A small sound classifier, trained from scratch.
Model: 19M parameters, log mel input, arch convnext, norm layernorm, activation gelu_tanh, moe top_k, num experts 8, patch size [4, 4], depths [4, 8, 4], widths [96, 192, 384].
Training: muon at rate 0.0046, 7800 steps, batches of 128, held-out accuracy 100%.
Data: trained on synthesized solo parts of chorales (CocoChorales), 39062 training examples, 25.6 epochs.
Rows from block 11 of a small sound classifier, named by matrix and row number. Rows with one number within an expert belong to one neuron, the router's apart. Each number is 128 + 32 x the weight over its row's rms, rounded and kept within 0 to 255. All counts start at 0. Numbers have three digits each.
Before each expert's rows are labels from the 100 clips, of 14976, where the router gives the expert most weight on average: "strongest on" is what is common among them. Only what is clearly more common there than usual is listed. The data: synthesized solo parts of chorales (CocoChorales). In brackets: how many of the 100.
# router: router (model.blocks.11.mlp.router.weight, 8x192, trained with AdamW), inputs 0-95
# up: expert up (model.blocks.11.mlp.up, 8x384x192), inputs 0-95
# down: expert down (model.blocks.11.mlp.down, 8x192x384, transposed), outputs 0-95

# expert 2
strongest on: cello (100); note A#3 (54); note A3 (36); note B3 (28)
router.2:093166160127135039167097135189128109135181200166174146158130163126109106085064140095120181154128112098132115146089178144151153170084121134104110129150190080147102115091109099129139088148100157171109106073073107171095149134148142161115138083093130162143138101136094128150179172126162148156
up.0:134127076142125098163095075119118125102096065139129108119108095143075155153116156120140106130098135089139158176171109229107128095116140138166064086161121165052137115129111138101132102152148104032143145168139144147128161137115144136143105193155082101084180089140153130180135118143172178133
down.0:131099124155112146115175119148111138112119113150117126096155138144087176108068104124207087161101175103104084098127160186110163129103123160075188163155142116139077145133115162081133129149102115174141137135098197133154077123119103116108116085162133118189091161095109161157125129119132137149

# expert 3
strongest on: viola (64); note C#4 (36)
router.3:132129122127097199110100107134130080179138086105131159126147149170064185124154143124184063120162138109123141097124117115142147105145165140140131127100177106097241145074189126149118112118113117156180159120161096128108138116121108045160146075121067085145147107159112182175167149136160082103
up.0:107149153133064126114130205099135141098113103138124089140098145148155196173035150121123125122118205046133093126131124159140133153111197137121096139119164162140135084104121113143123080147141112112112108118128111070187153129104129106122186122141146107147032142189080173095188116103093141078
down.0:081144118140168098095131128113098144146147106114156075140118117128125172082179068138185142109097136144176106130077137142154076161147151100152147142098104097117080138147111086066145133046107115105112120157134085171071221127102112126104112128166109168133095130211100179114107087176139076109

# expert 4
strongest on: oboe (87); note C5 (51); note G#4 (44); note C#5 (40)
router.4:157123133115184121095180106108064164128098142085083144156094136166059079148093139113153162134135153145155114099112092138075142107150146161123142138119123091166105135115153149144112096106210161104169192171126130144151113134222127106127110080203168157094113098112090090127081120132092127136
up.0:058136141067057095111176117116164158107090138112160187079109140147165162175086120124150132173101137169123123142162147150113163074106126070110126187135103131115176121139114125104116159171108121119107077100158113122178102131171121123155161183133108108086145173117155107186168087085122191123
down.0:177106119129119124121158143156130106084073131121137109151055159129106174147058120102141033123136114102107141098135161117092169128088129122107104174134152145092082121164132091117123120144154108190103139113217122109118089177109185115145080141140173210132140163180114186158137137108125079136

# expert 7
strongest on: clarinet (75); note F4 (38); note E4 (30)
router.7:151154157094084126195149142149174100116147142096192148151162105135158097137161233131074152175118102107065097118076103105104136087098117174058081134088136133133202144206131107151175134135134168155131091107102158120162136119163125078094088173152123114072120164140187121119110125144145119162
up.0:086105130122221162112142139139095124091130115078141166093151124142066133104153092117143107082150138116109144159106116121058197136146128125118165099167183092153103079158140104077102123091192136095093111178151167137137107149177137094143150117089135162128130131126163091112142175055108160131
down.0:128056134195158162197129118178112106145153096079156118137138150114138165097071107124155108123154128117110130096225093086133151144177116142125198109092138099144058131138090114155115116144128049158153127133181148135122078166166114146049139127087137168070149148109185106142109149112114131141

# expert 6
strongest on: horn (67)
router.6:158101158084084094137110130080153137148169192106124136104153071076150165099147107143105105121121110146111144086154122111125138099215122147137153061123101135176078040078238118108093102133108078082134130131147113119098120144139181130103120155116114132134090154105132145144181138129171190138
up.0:149150145079150171079129050094075111169103134144156129132070121154145122119170128151155118156096132074150049129138109133123109137104174149140207113217164144107121153130098113138125161120146167132148124119125155097083162111122131151163061124115128181054090178144126141142127095134160091107
down.0:120144079149175119116126095152193194106130145101082180164146117193098170148120091130150161137134114090127130115184117116093083214145117149096131134132113141164099159115109130120104111108114176158093149179113109144106149105218152146110096198074032135142080141086136083110166144162111092056

# expert 5
strongest on: flute (48); note D4 (34); trombone (31)
router.5:214139075178079137073113103138124149100104040198097122093141164144175129169122124117112133066140143131192123160167078140169113093157105132137124150152126115045068140167132160093107112138129135124087123147148103142132119143058114166183143134099183112141123155120098128143100115144099133111
up.0:113128124114135088126120185137158157082175077174118099105099174132137123188086137142081137135094085082135159115129146093193127097158137130166125168089064082154118119162114141112152127092126121105159169091144072146175083152121151122103135082070135136159192133164095075084119130192033085090
down.0:111040100109198163079183140119129138211114101103105129141129109140160158129144095095102123162125112127186123188139072110093153102114147090120135107102144071106147145068128107081180056129163100123164155115133136138205118096144155198131112122110179102096173175134159147135140070125093118154

# expert 0
strongest on: tuba (100); note G#3 (34); note G3 (29)
router.0:115101117144126170143151127150109128113142118080142101047124120086160138137151108120165111183193082152127127164132094126149128134113144159188191138162115187113108153150084167085144149125120118061085136164157108058147170100041107153098115128089125181155159134158086156078169092118140121134
up.0:158140093157180150121093121149057104114174129157165046095067140076147177097111145128136177200134179132100125170126089083112165126080173103144167113168118110102117148087126154124114140112146107095119171140131120179096148171117148112097162175148089155142056159132131206143176132072207122159
down.0:097137123119095145142147103143147124133157169050095088164140120181054177125147122158078138094116086157149150148114153153092137175125119118095089185184168110122114159132184144101115104098123147152125113108101142108099147179120078151116096138122160146105171143123129121156054134122104128143

# expert 1
strongest on: violin (58); note F#5 (32); tuba (31); note G5 (28)
router.1:160136161148159162096103160131163077139153107139134117155121108115134098103181087171077175084177187087142098170123127097073056150114155166146054128134147160091143079140119100132146110114112149192154120114121166171093109138177099185177155138146115086146106099103145117107175117091111086031
up.0:123108122123140169150193146118122114100120147127129120090133113117129127173097105080155122131089122176175122121117132094192081158127119084138183171078106124135141106120155108139123070109100079111152138127194145165121143163115158146076086069098142209133050088107114133161173092111132086127
down.0:137103139137089139132094161101174126104157118205144105152104084143110179140090123167105104182110134143138082158130143202068126170143146136172110174158127150169110159165155155151103109134156183163113169124114126100175129137123118153108117126100117132175068106111030056151117149105150105154